config.yaml
dataset: "Sentinel-2 satellite tiles (TerraMesh)"
color_jitter: 0.2
targets: ["main land cover"]
hidden_act: "quick_gelu"
parallel_block: false
inner_norm: false
depths: [2, 5, 2]
widths: [48, 96, 192]
learning_rate: 0.0015
Rows from block 5, named by matrix and row number. Each number is 200 + 30 x the weight over its row's rms, rounded and kept within 0 to 999. All counts start at 0. After the name is the row's rms in percent of the matrix's.
# pw1: token mixer expand (model.blocks.5.mixer.pw1.weight, 192x96), inputs 0-95
pw1.74,085,290,192,208,203,211,216,142,193,231,208,218,222,206,178,194,171,238,160,221,226,178,209,224,225,214,215,184,199,232,154,239,163,173,261,226,211,211,197,288,189,184,190,181,187,188,166,154,179,150,227,240,211,167,203,232,154,186,164,158,211,236,185,217,234,220,230,148,198,208,238,179,171,180,218,196,198,213,216,190,182,229,203,222,192,222,171,174,143,206,126,225,213,183,154,215,164
pw1.75,064,187,214,227,230,202,196,231,252,151,214,212,238,166,203,204,179,121,197,201,183,236,168,207,163,175,226,188,194,257,201,210,175,206,204,243,214,203,183,227,166,212,185,201,229,205,195,237,206,187,164,224,268,202,215,153,219,151,194,224,176,243,219,251,191,227,222,229,211,143,237,246,229,195,199,191,188,167,236,141,203,179,179,253,204,238,196,184,177,165,196,213,265,171,158,163,145
pw1.76,091,200,187,216,195,248,180,254,224,221,201,211,193,159,164,183,176,219,221,204,225,161,201,191,230,178,177,133,208,237,229,180,162,218,250,177,229,216,222,179,195,180,214,256,149,185,167,234,200,237,201,229,253,243,212,185,139,198,218,200,174,257,191,169,132,187,217,186,196,252,167,131,201,234,221,214,198,191,162,255,184,201,184,200,187,219,229,191,207,193,148,168,186,182,152,154,189
pw1.77,090,284,200,178,201,182,237,197,137,222,216,177,160,240,193,188,177,212,254,239,212,215,206,161,189,219,191,154,212,192,154,214,198,204,208,211,133,260,262,169,212,204,204,236,205,193,171,241,220,195,154,181,205,223,217,208,186,218,243,234,208,198,176,153,192,204,218,208,180,214,236,237,161,235,193,171,233,168,231,184,159,145,206,216,124,200,180,232,241,230,181,222,188,190,178,172,231
pw1.78,109,227,198,219,243,230,184,179,241,195,190,192,172,251,190,193,218,169,182,243,179,211,182,200,181,197,211,168,162,197,228,163,259,174,183,203,257,220,169,184,197,230,162,270,178,203,157,224,225,187,188,186,217,171,172,196,205,144,158,192,229,236,135,159,211,166,175,210,264,239,218,202,159,166,190,183,204,216,200,227,247,219,215,200,205,229,194,217,204,233,101,168,217,222,187,222,244
pw1.79,138,156,176,146,193,229,169,201,221,202,216,251,209,174,187,236,185,207,229,158,196,178,147,234,224,187,243,183,178,213,202,231,209,184,212,162,203,167,221,160,134,166,163,255,167,184,205,173,223,237,200,213,175,204,184,207,265,205,195,160,206,224,190,240,214,237,223,182,222,255,173,212,181,161,212,152,240,229,209,240,235,169,186,228,213,247,220,149,237,217,160,202,183,238,217,213,136
pw1.80,128,159,247,205,224,185,195,211,227,191,194,190,194,198,168,229,212,235,189,193,192,217,241,196,204,160,274,197,208,201,239,231,229,183,131,207,176,170,214,181,245,224,152,206,217,186,155,248,203,195,203,148,171,184,190,184,174,193,236,178,218,237,178,184,189,239,202,231,257,250,183,166,214,184,174,179,236,212,257,189,195,140,187,184,184,114,205,186,179,185,227,135,224,236,188,179,252
pw1.81,107,261,113,160,189,171,213,196,192,132,192,225,218,203,215,174,199,169,257,205,186,226,248,177,299,233,215,160,195,243,244,186,166,180,214,231,184,222,176,204,188,144,245,204,163,221,203,191,150,186,162,172,174,172,198,225,213,210,200,190,220,238,192,211,210,206,184,200,204,235,221,159,189,240,239,192,192,244,222,207,216,197,222,203,226,219,208,174,206,189,176,191,185,142,225,223,147
pw1.82,134,222,177,211,193,194,167,177,190,218,213,184,187,225,230,171,173,190,221,210,223,253,177,213,255,170,223,217,187,158,209,145,190,196,257,184,184,167,221,159,203,173,220,207,190,224,157,179,192,213,188,172,148,144,215,166,211,214,166,116,274,164,174,192,190,256,212,189,209,239,184,225,227,275,205,257,201,228,220,183,216,209,199,137,191,205,211,193,210,204,185,165,218,234,209,261,169
pw1.83,092,164,150,191,249,170,155,208,188,198,228,128,203,169,240,186,245,195,192,237,178,158,161,236,232,220,223,159,180,221,190,154,159,152,167,173,184,232,197,192,248,249,204,242,199,191,209,196,186,194,199,250,183,184,187,266,180,182,179,231,195,185,221,226,198,162,198,166,170,260,181,178,168,198,156,191,215,248,151,230,186,204,193,175,231,156,175,217,219,246,187,162,196,202,222,232,168
pw1.84,102,171,227,171,153,166,183,204,227,157,193,172,213,134,182,242,191,229,213,180,257,180,152,172,183,212,223,192,179,211,211,159,189,171,171,181,172,200,230,192,185,212,193,227,201,197,169,263,191,179,190,257,227,138,227,198,220,180,123,253,268,218,168,220,171,216,181,206,192,181,243,183,235,164,240,195,200,231,160,189,235,163,190,156,200,189,168,224,190,210,192,234,216,204,189,199,268
pw1.85,099,226,236,190,196,239,184,222,233,226,235,198,166,177,250,249,186,209,142,209,211,185,194,221,197,173,178,205,216,154,205,178,204,159,134,230,185,177,265,141,150,234,195,167,278,213,185,186,214,196,194,216,214,221,172,158,251,200,192,171,240,211,189,221,225,238,204,195,207,202,271,127,173,156,186,160,214,226,197,174,255,178,205,216,157,199,181,192,209,182,216,210,213,211,181,236,196
pw1.86,133,178,190,189,285,164,157,167,215,234,235,191,221,206,197,168,185,208,260,209,173,215,214,162,166,143,230,169,188,180,205,174,168,209,218,229,172,205,232,207,151,210,233,182,175,207,204,165,213,222,171,228,177,196,212,176,236,196,165,243,254,208,208,246,195,250,244,234,194,215,149,206,162,237,224,201,195,239,178,181,169,236,214,187,182,167,188,216,124,183,189,177,280,171,211,191,192
pw1.87,119,186,186,161,240,193,197,185,188,204,205,164,198,211,200,179,238,200,146,227,176,200,213,158,188,192,240,271,189,225,231,198,224,184,232,212,258,164,214,208,228,235,198,218,211,188,217,186,218,264,184,160,224,192,230,177,232,238,126,204,251,221,167,191,232,246,267,169,162,217,261,224,176,170,202,198,208,158,211,178,216,192,205,154,153,228,160,162,148,167,194,233,193,198,212,221,163
pw1.88,063,206,195,218,156,231,227,143,192,212,150,171,219,204,233,232,221,223,179,231,246,229,181,195,273,182,142,206,164,160,215,176,171,230,207,201,211,201,223,207,138,200,214,210,239,174,239,239,232,156,224,171,144,203,177,166,183,213,165,240,209,222,230,209,219,166,185,194,219,164,162,156,170,203,239,166,196,244,181,200,230,180,231,210,212,190,224,145,215,187,220,176,181,221,164,120,200