{
  "train_examples": 36250,
  "patch_size": [2, 2],
  "widths": [48, 96, 192],
  "orthogonalizer": "newton_schulz_5",
  "ema_decay": 0.99,
  "lr_schedule": "cosine",
  "final_lr_fraction": 0
}
Rows from block 2 of a small image classifier, named by matrix and row number. Rows with one number belong to one neuron. Each number is 500 + 25 x the weight over its row's rms, rounded and kept within 0 to 999. All counts start at 0. Numbers have three digits each.
After each neuron's rows are labels from the 100 images, of 14976, where the neuron reaches its highest value: "lies over" is the class under the peak; "responds to" is what is common among them. Only what is clearly more common there than usual is listed. The data: Sentinel-2 satellite tiles (TerraMesh). In brackets: how many of the 100.
# fc1: MLP up (model.blocks.2.mlp.fc1.weight, 384x96), inputs 0-47
# fc2: MLP down (model.blocks.2.mlp.fc2.weight, 96x384, transposed), outputs 0-47

fc1.221:457492512500520500494536476470524512518516519538498509475469498463498501472504531463474511515462481487505520526460501481520479513505481506540525
fc2.221:545491451531499485467535520510471452519494546519485498495552508483468488486492529542500528480537502509544524475531470443513540505502510518472489
lies over: snow or ice (82)
responds to: snow or ice (92); main land cover: snow or ice (79)

fc1.4:503499471529459507540518454521482516503491476528483518535516450518484499493482476473458486490469521533495516525538475480459507462518548486525500
fc2.4:504453484482489500455547512478493491483540497495489544481519547466532527502486513526479464497493518522496470506448476506541474489529513515480458
lies over: water (40)
responds to: water (67)

fc1.50:505519514513482524489497449494503488477535538482500546495493469496502511483484491436490456477506521505499484524489456532528498454465491532513469
fc2.50:527529507473540466529510477511470500546510477466490495490485472532495501449461531546476520505505499484540463509476542537490466476508487475482494
lies over: snow or ice (47)
responds to: snow or ice (55); main land cover: snow or ice (45)

fc1.178:520526479486495485493510518535502518509471506537498499479494485538469480497494483500526500456497566500543496482511457469516490504467506492479528
fc2.178:528557494510509535484501475483492531493524498513459470509512477538476512497529504465486513466497462457543504537494503517509456461511548497525515
lies over: snow or ice (42)
responds to: snow or ice (54); main land cover: snow or ice (46)

fc1.184:534518485468461512506487529537491524507531497518514505474477493542497481532514428508504544534504476450499492484481533498548470484512495468538535
fc2.184:504491478511505485486510536513463479514489501518463512523497516478499516529509503512505464468527491527479478556538463491498494463501500500459495
lies over: trees (47)
responds to: main land cover: trees (44)

fc1.249:502523525518485457500522509520521517476477510528482484502487492528482447510507465501443506520497494476485498546530485477543507533518535499470514
fc2.249:481538503513529506506488555507479421516527543494505498554493480519496487508524523494529481504493468507490486478473522498458527502525443503504518
lies over: snow or ice (51)
responds to: snow or ice (83); main land cover: snow or ice (61)

fc1.205:489521499523476454533534505567532524474504482495519503490495496532512527536490487549500514479500487513488514507496516509475488491516520464505451
fc2.205:515463516480521554531489504455473470468497539497507558505501460470521503512489525459471477522520483516522491487490473503516501478519488556491562
lies over: water (69)
responds to: water (81); main land cover: water (69)

fc1.151:492446499519496500500507507474528511537523504486522499477484510542461550471476520512465493499495502490513498521493489478490517515475535504502545
fc2.151:523504512501497467493453518526486469495510512500496500518514493456508484531544524511506504485505512489446463507491445564489479494531481479501507
lies over: built area (26)
responds to: flooded vegetation (30)

fc1.181:498503488524501477481488520454533471495485548507464494428537532496519491510523528527483487534504448489465506492515503515463496508480503495479518
fc2.181:485475513484510490507482489525485494497523507521500500523488490480406508508454530516520510518492505515508513511527537500515493486467486499493470
lies over: snow or ice (38)
responds to: main land cover: snow or ice (38)

fc1.293:494502466517492496468496506464502456522523475471509505516467525487534525498503512502537546495513477515553504519499454500448516472475473523470497
fc2.293:470513518532499509487495430515517535492503505551485480488525507464490501434494461507483489539517500522480497510467563494515521503505537487518487
lies over: crops (44)
responds to: crops (66); main land cover: crops (49)

fc1.56:507500523533475520518498478537556507495456502519490518463459471493508525512473530453466491504506497499509528537495511473434483470551532539485532
fc2.56:523529505499506468491490457464469531512511513534463479516539522504506499501460490499526528545459466470557471491490513547492511510505530478510476
lies over: rangeland (50)
responds to: main land cover: rangeland (50)

fc1.248:500516511486513542466476476529482485481454525479495489494443503495506538568515468469479457510494526509480502550502489485499501489461468515491516
fc2.248:493465494514479495518531550477509521481514473470511496479508478518500522462478464505554481495455469536488559523482455524529495548480521479469489
lies over: trees (41); crops (40)
responds to: trees (90); crops (79); main land cover: crops (47)

fc1.98:522511503502502466471497510500519490469495525519477474496496526503486490455470479487484526503493501501476498503489482499456564509467516460516471
fc2.98:495489513490458513509514488512485510460541470452498466492473539534499461556520494507494460492508484481482509507533509465535512484514509494489559
lies over: rangeland (60)
responds to: main land cover: rangeland (51)

fc1.95:505507512509490501469486538571472533534521470471500494507519511489522491512498487533492493501490520485508542516476526487495455463471497531480520
fc2.95:514488508533470504527472485484480484509503461501495538502542505510492519476463510504523495508480489437474455502459458506494517484516469538522500
lies over: water (63)
responds to: water (72); main land cover: water (62)

fc1.301:494526507489490504555525506488496513499451552446482465508499502531484504488485559508463495494502525482501511502529508514479488502476488546511474
fc2.301:523508486513485488501462469539508534504501475537508514471534490478452510441492459499498479535492531536492479479457528487500544487546537442476470
lies over: crops (51)
responds to: crops (65); main land cover: crops (53)

fc1.265:518492511508532498525473494485511540529530515467455502509492482493512507490487497490512488465482492497476480541476448476446470467533491494517495
fc2.265:491493490484487498506526461556496485477480472502519471500506509518512515509490523513461519483488508479510532472535537477597511479495479463467528
lies over: snow or ice (45)
responds to: snow or ice (60); main land cover: snow or ice (45)

fc1.213:471478509443477463484458490498456535532543511516463471461508492514520486556536475473511488496487512516468516499518506499489544536468496514447497
fc2.213:542467487494490513477513487506477470546447509512490503534537516516514556485528512512497523510462519490495497483473494476521468555512495499495544
lies over: crops (41)
responds to: main land cover: crops (43)

fc1.150:485490486486558481477500507505474482495467467545502515491516510466484508518501462475537487529502520477495470483505445488506485493535522517457497
fc2.150:478538508513481446506490475447522502491518511463504491479503496501522520492501516556513486452482477497521527508489529522555483520513543472485507
lies over: trees (50)
responds to: main land cover: trees (41)

fc1.26:482505508463528532542466553507489452426465477518509517496494495479483514462555485462518509470532508522494518491534522523469507462504505502508490
fc2.26:568491504505478492491465506543544500487511497529465462564525516497521479526522513446521502487464509515482516526474492536520478489519495478514487
lies over: crops (37)
responds to: crops (68); main land cover: crops (42)

fc1.295:499470478496507498476460513485510493512517519527510527513483498493506465491523518444500458501556537503525484481498517505465515515519506533486501
fc2.295:507483516511533459527498486503541514529538486484491497462523525487529475484494507512509543474497441476522453517497520504515519467502488527522479
lies over: crops (46)
responds to: crops (77); built area (74); water (68); main land cover: crops (46)

fc1.282:458530505559465506497532493504497542476547534484481526493432464493507480506512513518479484513500525520491515499543480492488483476487504502463517
fc2.282:528464477509515511504524491505540486486506496513503493491495488492484479509503521507470508464452516516525478495476494465538509498480482516492485
lies over: water (30)
responds to: water (68); flooded vegetation (26)

fc1.11:500531467523481541528500549544514526528451524544537502459490510505472480488505499475482517464486537518511552470486532499529505490490513528494491
fc2.11:556496471515493523468509462463509527500517527501459434480505498479546475522540537470490535505532478493512505503531466499498483477520502501479504
lies over: snow or ice (86)
responds to: snow or ice (88); main land cover: snow or ice (81)

fc1.32:538432508503435523523501506553506498456503542505528489497542486480492510476518514458528484518493475502485497505505520473485473462467529490509505
fc2.32:513535531461525444482519494482494514482506464470501502449533510507505531516528527508520486499522498520553527529513524490508554523533527541506478
lies over: trees (60)
responds to: trees (89); clouds (61); main land cover: trees (57)

fc1.140:532527514532523517443474506483480478522461491498512532483502508546470482518486482495476482481504522459489484499495485511468512522463515456504489
fc2.140:487502544530506511498477481502506553491529474511511503475490527502490507490481502518495505493533521542533562503513483472563485474474486509492485
lies over: snow or ice (42)
responds to: snow or ice (59); main land cover: snow or ice (43)

fc1.101:526571478528527516519551483540506465496513482503534491515478486494479525497540491500447489521458502503506512479463510480471493528475517559486500
fc2.101:492438511480480487454511522479450492498484513511457469490529462483533480474475503534584522505520495495499501495442515500553489473495498516507525
lies over: rangeland (48)
responds to: main land cover: rangeland (51)

fc1.209:490466519520525490488439496507522467473529529469483547529512494504437509467495468482555488492516508474498482499518483513536538503476461532480473
fc2.209:509526455522473507494550512477494497500482503547483463459446496472508499547503570502457473488518511527499485485496502500515477472531513486518514
lies over: bare ground (41)
responds to: bare ground (54); main land cover: bare ground (42)

fc1.219:456471521525526541517486515513501505480566506463544531481479523530565492491533510468487520467491477494480507506482489470534517524486486453515467
fc2.219:504471522460507481510493457509476503502516501558479485571507453484483478498492491501488505463559530457559509539522477501508508529474535491526541
lies over: snow or ice (34)
responds to: main land cover: snow or ice (34)

fc1.374:475509510497506453455496502518499480517495489511495500482503480491495527492475488532496495497519515480526529525501497501495519493485479483472463
fc2.374:490528522518510526496502489490448514475468493495489453520486515486477506517523468473531523481444478510511511479498535555514476536491496539495514
lies over: water (82)
responds to: water (84); main land cover: water (82)

fc1.137:488514503486505435495481517514495501533490533499499509508517485546494469515487527479529482505493519494480489507553528488483528509487470539508528
fc2.137:529472481508526556515514481527487450490523490523525463515512514484486546501466487502462515469491486547512501503491501545507491520493557548530459
lies over: crops (37)
responds to: crops (66)

fc1.319:519551512494511523515487496476483487469457516485487514472489489542517472436504478493494541472474512488475495504538549483517481501482534532517514
fc2.319:510546447453508487505509494522500524463564534510497460506505513500487512524523476494525469464498480529478472524460468533544491503519506481513491
lies over: water (49)
responds to: water (77); flooded vegetation (37); main land cover: water (30)

fc1.197:505510518495501478502484478502462544473522507476466538504499528470518518520539483437514484566467534498508498464486496444491481514479509527520507
fc2.197:476473488506473482518506475564477484532517483459481480533526515532492496545501490560494504495490488513527528538516500495530507511488499542471493
lies over: crops (37)
responds to: crops (66); built area (63)

fc1.362:479526473521490477511475543470483492488557535547488523517475455533496496454518517471502500492510514543424489462510524487490516478529502530480473
fc2.362:543477496508509549517516495494521454490470451495534476524494505460473541481469498498438540443517491496545504516466498528505493538504518495524444
lies over: crops (46)
responds to: crops (70); main land cover: crops (51)

fc1.175:455502499481527484474549485500545507499500535542491520520490499506485446523513532486484539470521519487514498472503498509500532488519523510530461
fc2.175:508526529512524505510478466507510494526545465488519548539487531506503452514530469551513526527506455453473457496489507503533478550498496494490498
lies over: trees (44)
responds to: trees (89); clouds (53)

fc1.82:507543470498533489476492536479522512492510466485540476463553531495510496531522503517460516484498505487500477517489490498485529541491541489478502
fc2.82:479475516511470507497504464502493496498464511495494494524462500525494479468493507478535482499504518518521547544482544455522540491510508516533497
lies over: rangeland (51)
responds to: main land cover: rangeland (46)

fc1.281:456534485521495499497500446543486544510518515498475508531517483532505506479500492488436481542458508470513507528531510479509483537445495488505487
fc2.281:583445524512427475478496529514506489521491548485544505479479501499504466488545522488527499507493480552519517453503494505466527498545496541520524
lies over: water (29)
responds to: snow or ice (50)

fc1.34:540490502508480497466515493526484493537487487527522471550475528495477542525512478478525469517490508491451531516450517451506495468502498483498494
fc2.34:506482522522519462516513441449521519474515458437512496461517506492545509515507499551482518519533478490534504506522513529505499501556502485496512
lies over: trees (66)
responds to: trees (93); main land cover: trees (59); clouds (46)

fc1.166:519503465533529462493525446517501519487556469524506485530517491479488470513466503467482462489525519493475488510565492527503491472458501511459516
fc2.166:565473492518495520471471522470498495499490513518490506501487543504486574496494536510478517522433475532501525522486538484450534495472504510525477
lies over: water (61)
responds to: water (80); main land cover: water (44)

fc1.235:451541483491488489533512485541511495515504518491495536489486559487500489445462508489487493517530476457522497521503510453528465492516496494509511
fc2.235:488533488517513535461479505466465454482488493513508508459522566506468519503567515510474518479507519461455474513492489534518517504531508501467517
lies over: built area (37)
responds to: built area (63)

fc1.176:499479512489485525543552517505511480455497457504499529511517507551445501464490520440489561505481449550488516533516528497499489487528512497505511
fc2.176:478449515538490470485490509476491501495524548481533495459479521462531549545468516539502547510534516538508519530511495525494502535496505495481483
lies over: trees (49)
responds to: crops (65); main land cover: crops (43)

fc1.45:483509512550523483518460458451495527502527492495511507506520469527503476480455524466467508448462536522459538526484517518499518488472491494486499
fc2.45:536466494462504530473499529520465442477509512492478498502450477490465549532510487502489491498556533520510478509519487500483492496486494518473516
lies over: trees (61)
responds to: trees (92); main land cover: trees (56)

fc1.327:480509489465510473522506485483512500539537492489509491501482513546494490515519521468496481524492529463518448476531506483447517523503469514513471
fc2.327:523487492526524518463535486539450492500501496495530475482518526532517487478484481497479554503508460506474487489495502523470555518501495482483474
lies over: crops (40)
responds to: main land cover: crops (41)

fc1.133:525538496517498472484488494492518519471466505470487537459503492459503523501537501477511521476497527561501470506519499487498517471488514454477487
fc2.133:506472475479462556483536537510449504531493492525451465492488489468514472510497512523491516489508488527500520481497518560521499499531548475481522
lies over: snow or ice (97)
responds to: snow or ice (98); main land cover: snow or ice (95)

fc1.145:453475529489494528495533510500472538557537515529511509484489463465477479523491468495493501519497498538483504506506478492509498523496488545478510
fc2.145:569521508470492556536488500526509531501490502495493460522521519488513495473483490477495537442519494508509482479501536485531524505488502482495512
lies over: crops (56)
responds to: crops (71); main land cover: crops (54)

fc1.25:474483475498517507523527532511486511483506552538493507489526488538493460512485538476508520480469502445574485486468474514502522509485489493505483
fc2.25:473509531478486496449511478517531538468535508476485559488530494472522527444507499530497508525541504542521522492496507490522493471542527524511513
lies over: trees (76)
responds to: trees (95); clouds (79); main land cover: trees (72)

fc1.81:526471497490479515535507509524487490490470494479484485475503492481475534531500466512521445525531512501482534564513479467481488466459508523469488
fc2.81:502495497497522489526515473495501510509504480472525516496554517505531516476515525504514510500476500485513514457460518476513502516524516458492522
lies over: trees (50)
responds to: trees (90)

fc1.94:529504559452514519427489457529485459492493498475504532503507484513449516506506461465494500522548501487468518513486512511484506508476469501445501
fc2.94:497525473542464464527547528488525507492509513520503478490481479504531494516495567492527472487496513501495511511519487453482485506531470452519525
lies over: bare ground (67)
responds to: bare ground (89); main land cover: bare ground (68)

fc1.198:528478478531521524512482484489513517449521503505531506500469500511439501519485498514486511500496529500515509475467510453499487534516435517492493
fc2.198:495523520484502452512500534523463487519484450514472492478475508506498498501490485519519548527497422504451466476529519551491499482508478485491481
lies over: rangeland (45)
responds to: main land cover: rangeland (42)

fc1.243:449530519502488534497505524494487541529558520516539522502492496496469483519510499524462522507479500486509499499495558475504457474452487501565464
fc2.243:520522461516490496478530509504504459538458505473534516493533518458532488487523558527461539516508535487470491476545469516478507512512503502463544
lies over: clouds (38)
responds to: clouds (60); main land cover: trees (46)

fc1.380:539487504511495489499481512468480450494527506494475511446545539544536521469443472498519493519492479515490523535496469503483508507469488489498436
fc2.380:498485487531514540476483432484524532525471501459513491512550458498496495506500535497479497496485534494533488495461521474485498482500518524426536
lies over: rangeland (71)
responds to: main land cover: rangeland (73)

fc1.62:493537478573515479476445534507484509503465514473479445505524501517525524475510527471472504520510469479457492480519490524457521468498506492482483
fc2.62:523503543515483453486531493521499524444529551461505488524510494521462467513479485495479457483484476492514520486513518542502568503520530501503539
lies over: water (59)
responds to: water (73); main land cover: water (62)

fc1.193:496522495516520464512529470506492444492492487492524539509553488488456528513464463534499482525489497504524518496510564470441469507491491518492453
fc2.193:520474507499511501467491501469460473521464546566482486528504513517478494474502492500518548481551553495493461542491489501532524506484485482512509
lies over: snow or ice (40)
responds to: snow or ice (42); main land cover: snow or ice (40)

fc1.146:556526515523518514482484502466503482530486530515459511537512496493449544523526510503515518495461488456491499530427478501469520490491522510512502
fc2.146:430486519497484464492483504493520517523494530505519445451531475481538481497484533491512479505485481536511506456523504512513491543471524551503468
lies over: snow or ice (35)
responds to: snow or ice (48); main land cover: snow or ice (35)

fc1.261:504484503514508505521516486487471535510483468504440516512473549487508516523554490474508519488514475541491517546515471511519467477434434518500497
fc2.261:538486486507508515457539518484563520493528464503516481534508483519494498521504465495466470512437528502510475496474507455528494501506499488512492
lies over: trees (53)
responds to: crops (64)

fc1.241:523470506500538513486515453529530503517527486475467516553523482518447557520498480490500479478481535475522523528466515483513512475507518538450488
fc2.241:511495517506443502519512546469475482544480532498503510483511500488548510504469516565549523536465483485478460480531539495468500486486472491529473
lies over: trees (57)
responds to: main land cover: trees (43)

fc1.33:466520446534525563519521480503482529505513470501473494512473495494512487555532497479487521464516466502491512469490444459516517511533516482528471
fc2.33:494525566507488491493476511509526507513494501517486484532488510498527492473527519525497449536451533488513502534501510529452451520476494494445511
lies over: snow or ice (39)
responds to: snow or ice (56); main land cover: snow or ice (46)

fc1.15:503523486492496512507443520482471488470516518513515496479472441504495529506526486519507514510525544503478494529490516479509480472502464485502480
fc2.15:521513495506538503537525475546489506516453485486498531467524490434519498514512525473493514446507463521482531501481477527468501523496535547502493
lies over: crops (55)
responds to: crops (72); main land cover: crops (56)

fc1.169:508494498556511527513536474477486521495530530512520466481500502516546420497464505458500501512457520481528498551499465495477494497495493460481489
fc2.169:478496491470510523524475522509488503541527526476445501522545529509485527481494469559494512506510474481483568467515591497494508458542508489507507
lies over: snow or ice (87)
responds to: snow or ice (90); main land cover: snow or ice (87)

fc1.126:450504424522492486480468515514527465496492448501500518482493508487458491501509501499522489499492528515512552505522488484509486477485515472500516
fc2.126:477465510472519487484555518527497547482494519500443484456468480498495473527496490490462476490540526493501479528467505499491483495533537511517514
lies over: snow or ice (36)
responds to: snow or ice (63); main land cover: snow or ice (44)

fc1.24:478480542515517507520555521508497479524513570472518549497511505530496489546530534488489478480458505477507507470475545536534461493480482470492472
fc2.24:469512512466470533476506504505484504501481455500494529550502522473471488425511473533489516541527532515483483513537486481488517508503472519495566
lies over: clouds (34)
responds to: clouds (50)

fc1.242:492511480523515539480479513493498491497487504497511497477477494492497513508499521507516528515507479528522482493512486465490479501472500498505521
fc2.242:519490523484498482510544483489505463511535469532524505513487510481464503508510512497518511496467450488473507489515557510540510501480453495480492
lies over: rangeland (52)
responds to: main land cover: rangeland (48)

fc1.100:477539500516474499499538486538471507494473434449523463506489506537551483502481460512531488499493500502500479462483477485454487493477494521511483
fc2.100:520492483475525522487486525476482495502497523515485528488529455497469531485532452498516519443512571481505469557479494551564522515523559470493494
lies over: trees (42)
responds to: trees (89); main land cover: trees (43)

fc1.312:472477490499538494502492503503517475503501492447513482438459499517488498479512508493523534480520504488562460526477544485513513481506450519489442
fc2.312:585545510515490485494510485461490541500512486501465473489496504498512484497517513512474453505494451480451481494488509468497498489498490526511527
lies over: trees (54)
responds to: trees (88); main land cover: trees (52)

fc1.216:443494528489552480501488488485523442474517487499469515525490504478507493542541511519519488510516516508508494492503529502467497490474524511492490
fc2.216:517487463536476475494525521503476485479489506514542513520517479462484498487475456525496494532494496529539543529484480462521487488546534556541477
lies over: water (27)
responds to: flooded vegetation (29)

fc1.38:489526495529481504470494491517462466470531522545477503514486514485478523535459475508494493464510461518500491514498511429496469476526513526521481
fc2.38:508525483469488470491501468467516450506475463492521512550527510492517500468536502520485500499499510469498477535452495512515474522490511469492552
lies over: clouds (45)
responds to: trees (88); clouds (61); main land cover: trees (45)

fc1.270:566506508516494472451498520518542479511501468478494578483522503497446533479486503515493474496459482504494515516528538521525513465521509480502510
fc2.270:483455532512527490473497509469532532456531506519499495464466517525503449525475529518479505533500490463520487546470487503484486513521490496491540
lies over: trees (67)
responds to: trees (89); main land cover: trees (60)

fc1.8:518483511526489508537496505520502536471514487487500529512514481517479456502463496493508499489495546479519546523456507503483509494530439509507500
fc2.8:506498509496485476520520499501478457540513516532522523493494484474450487510511510502521507500465465499481489497539548538513441513457546486498483
lies over: rangeland (53)
responds to: main land cover: rangeland (48)

fc1.29:528490527517469502491521530528494501518485508492469517521530512494474538482556506485481479482508499507488507456482494483473473439475479522492505
fc2.29:478498502531481504522549491518436506510519449476478499458480518502537472494492503511480527534494557496508525519481511496497547503561490493478511
lies over: water (47)
responds to: water (73); flooded vegetation (28)

fc1.64:515490487472532502468479559494486493509485474502474517497499497501492479521498509501478476504493510536570548524494454502504497486536524452486461
fc2.64:478528530531475493520541493526532500483479466508525513498455506517440544471505510496511508459516529523491506488462508471492460486528565514531505
lies over: water (32)
responds to: main land cover: water (27)

fc1.72:516523533481493530538458536462532484491522502518517505489520447504522504474557515484502455527515494512501530495511506467507506421489490478506446
fc2.72:536537479519516521525529486506510450516506471492521500519517552495508536504496506524486542469523506490506486475482501543518503521513543523513472
lies over: crops (64)
responds to: crops (81); built area (64); main land cover: crops (58)

fc1.207:482489485557502480521500491490454494513520517482516511493502464484510479483512460477499503462487516469511503504475491477459486520473561561486508
fc2.207:529511453470480518516446551486520508536455503490528483504516486499478506490452501489509515509485465523489477493506494554483507493472479468518483
lies over: water (96)
responds to: water (97); main land cover: water (95)

fc1.315:501521535517521515525484521489525532488487516431501507491496503529461480463500487476533553516491507515538478480499494447497505493474480563454443
fc2.315:507481496498494481480533477487538478494537541552492497527464506468494491531506491527492424524479519477465492517480475464475516494498489514499483
lies over: rangeland (48)
responds to: main land cover: rangeland (51)

fc1.57:522507494529508510522530522487543474496504560537512565521486489511476495524515532485473504481454481488501520462508495502520448501495519508524473
fc2.57:463519539448499532461506489473500517481505463489520506495539538485516495457481492529508535549548526521503469509488513486520510517484503457430533
lies over: clouds (43)
responds to: clouds (80); main land cover: trees (44)

fc1.117:483542469569481515476481532484488475538526475505472463489501496492520464519502508508481547446508482531512512507540504542518510537476481484490506
fc2.117:512502472487502497521510465477495527480529486447537547510477490493494517513519497496476483495496515543520481508510476459481471474540510481472490
lies over: snow or ice (44)
responds to: snow or ice (70); main land cover: snow or ice (50)

fc1.358:511479477543466501454499504484511413516481522508505503500503478524504498556538489473516527536501484515510509535466499495485467454501535462473498
fc2.358:487527553529487492465480469499497548486489493489533459520583496502500531471512501520501464546520482534478496422496531461482537528505515496503494
lies over: crops (37)
responds to: crops (71); main land cover: crops (48)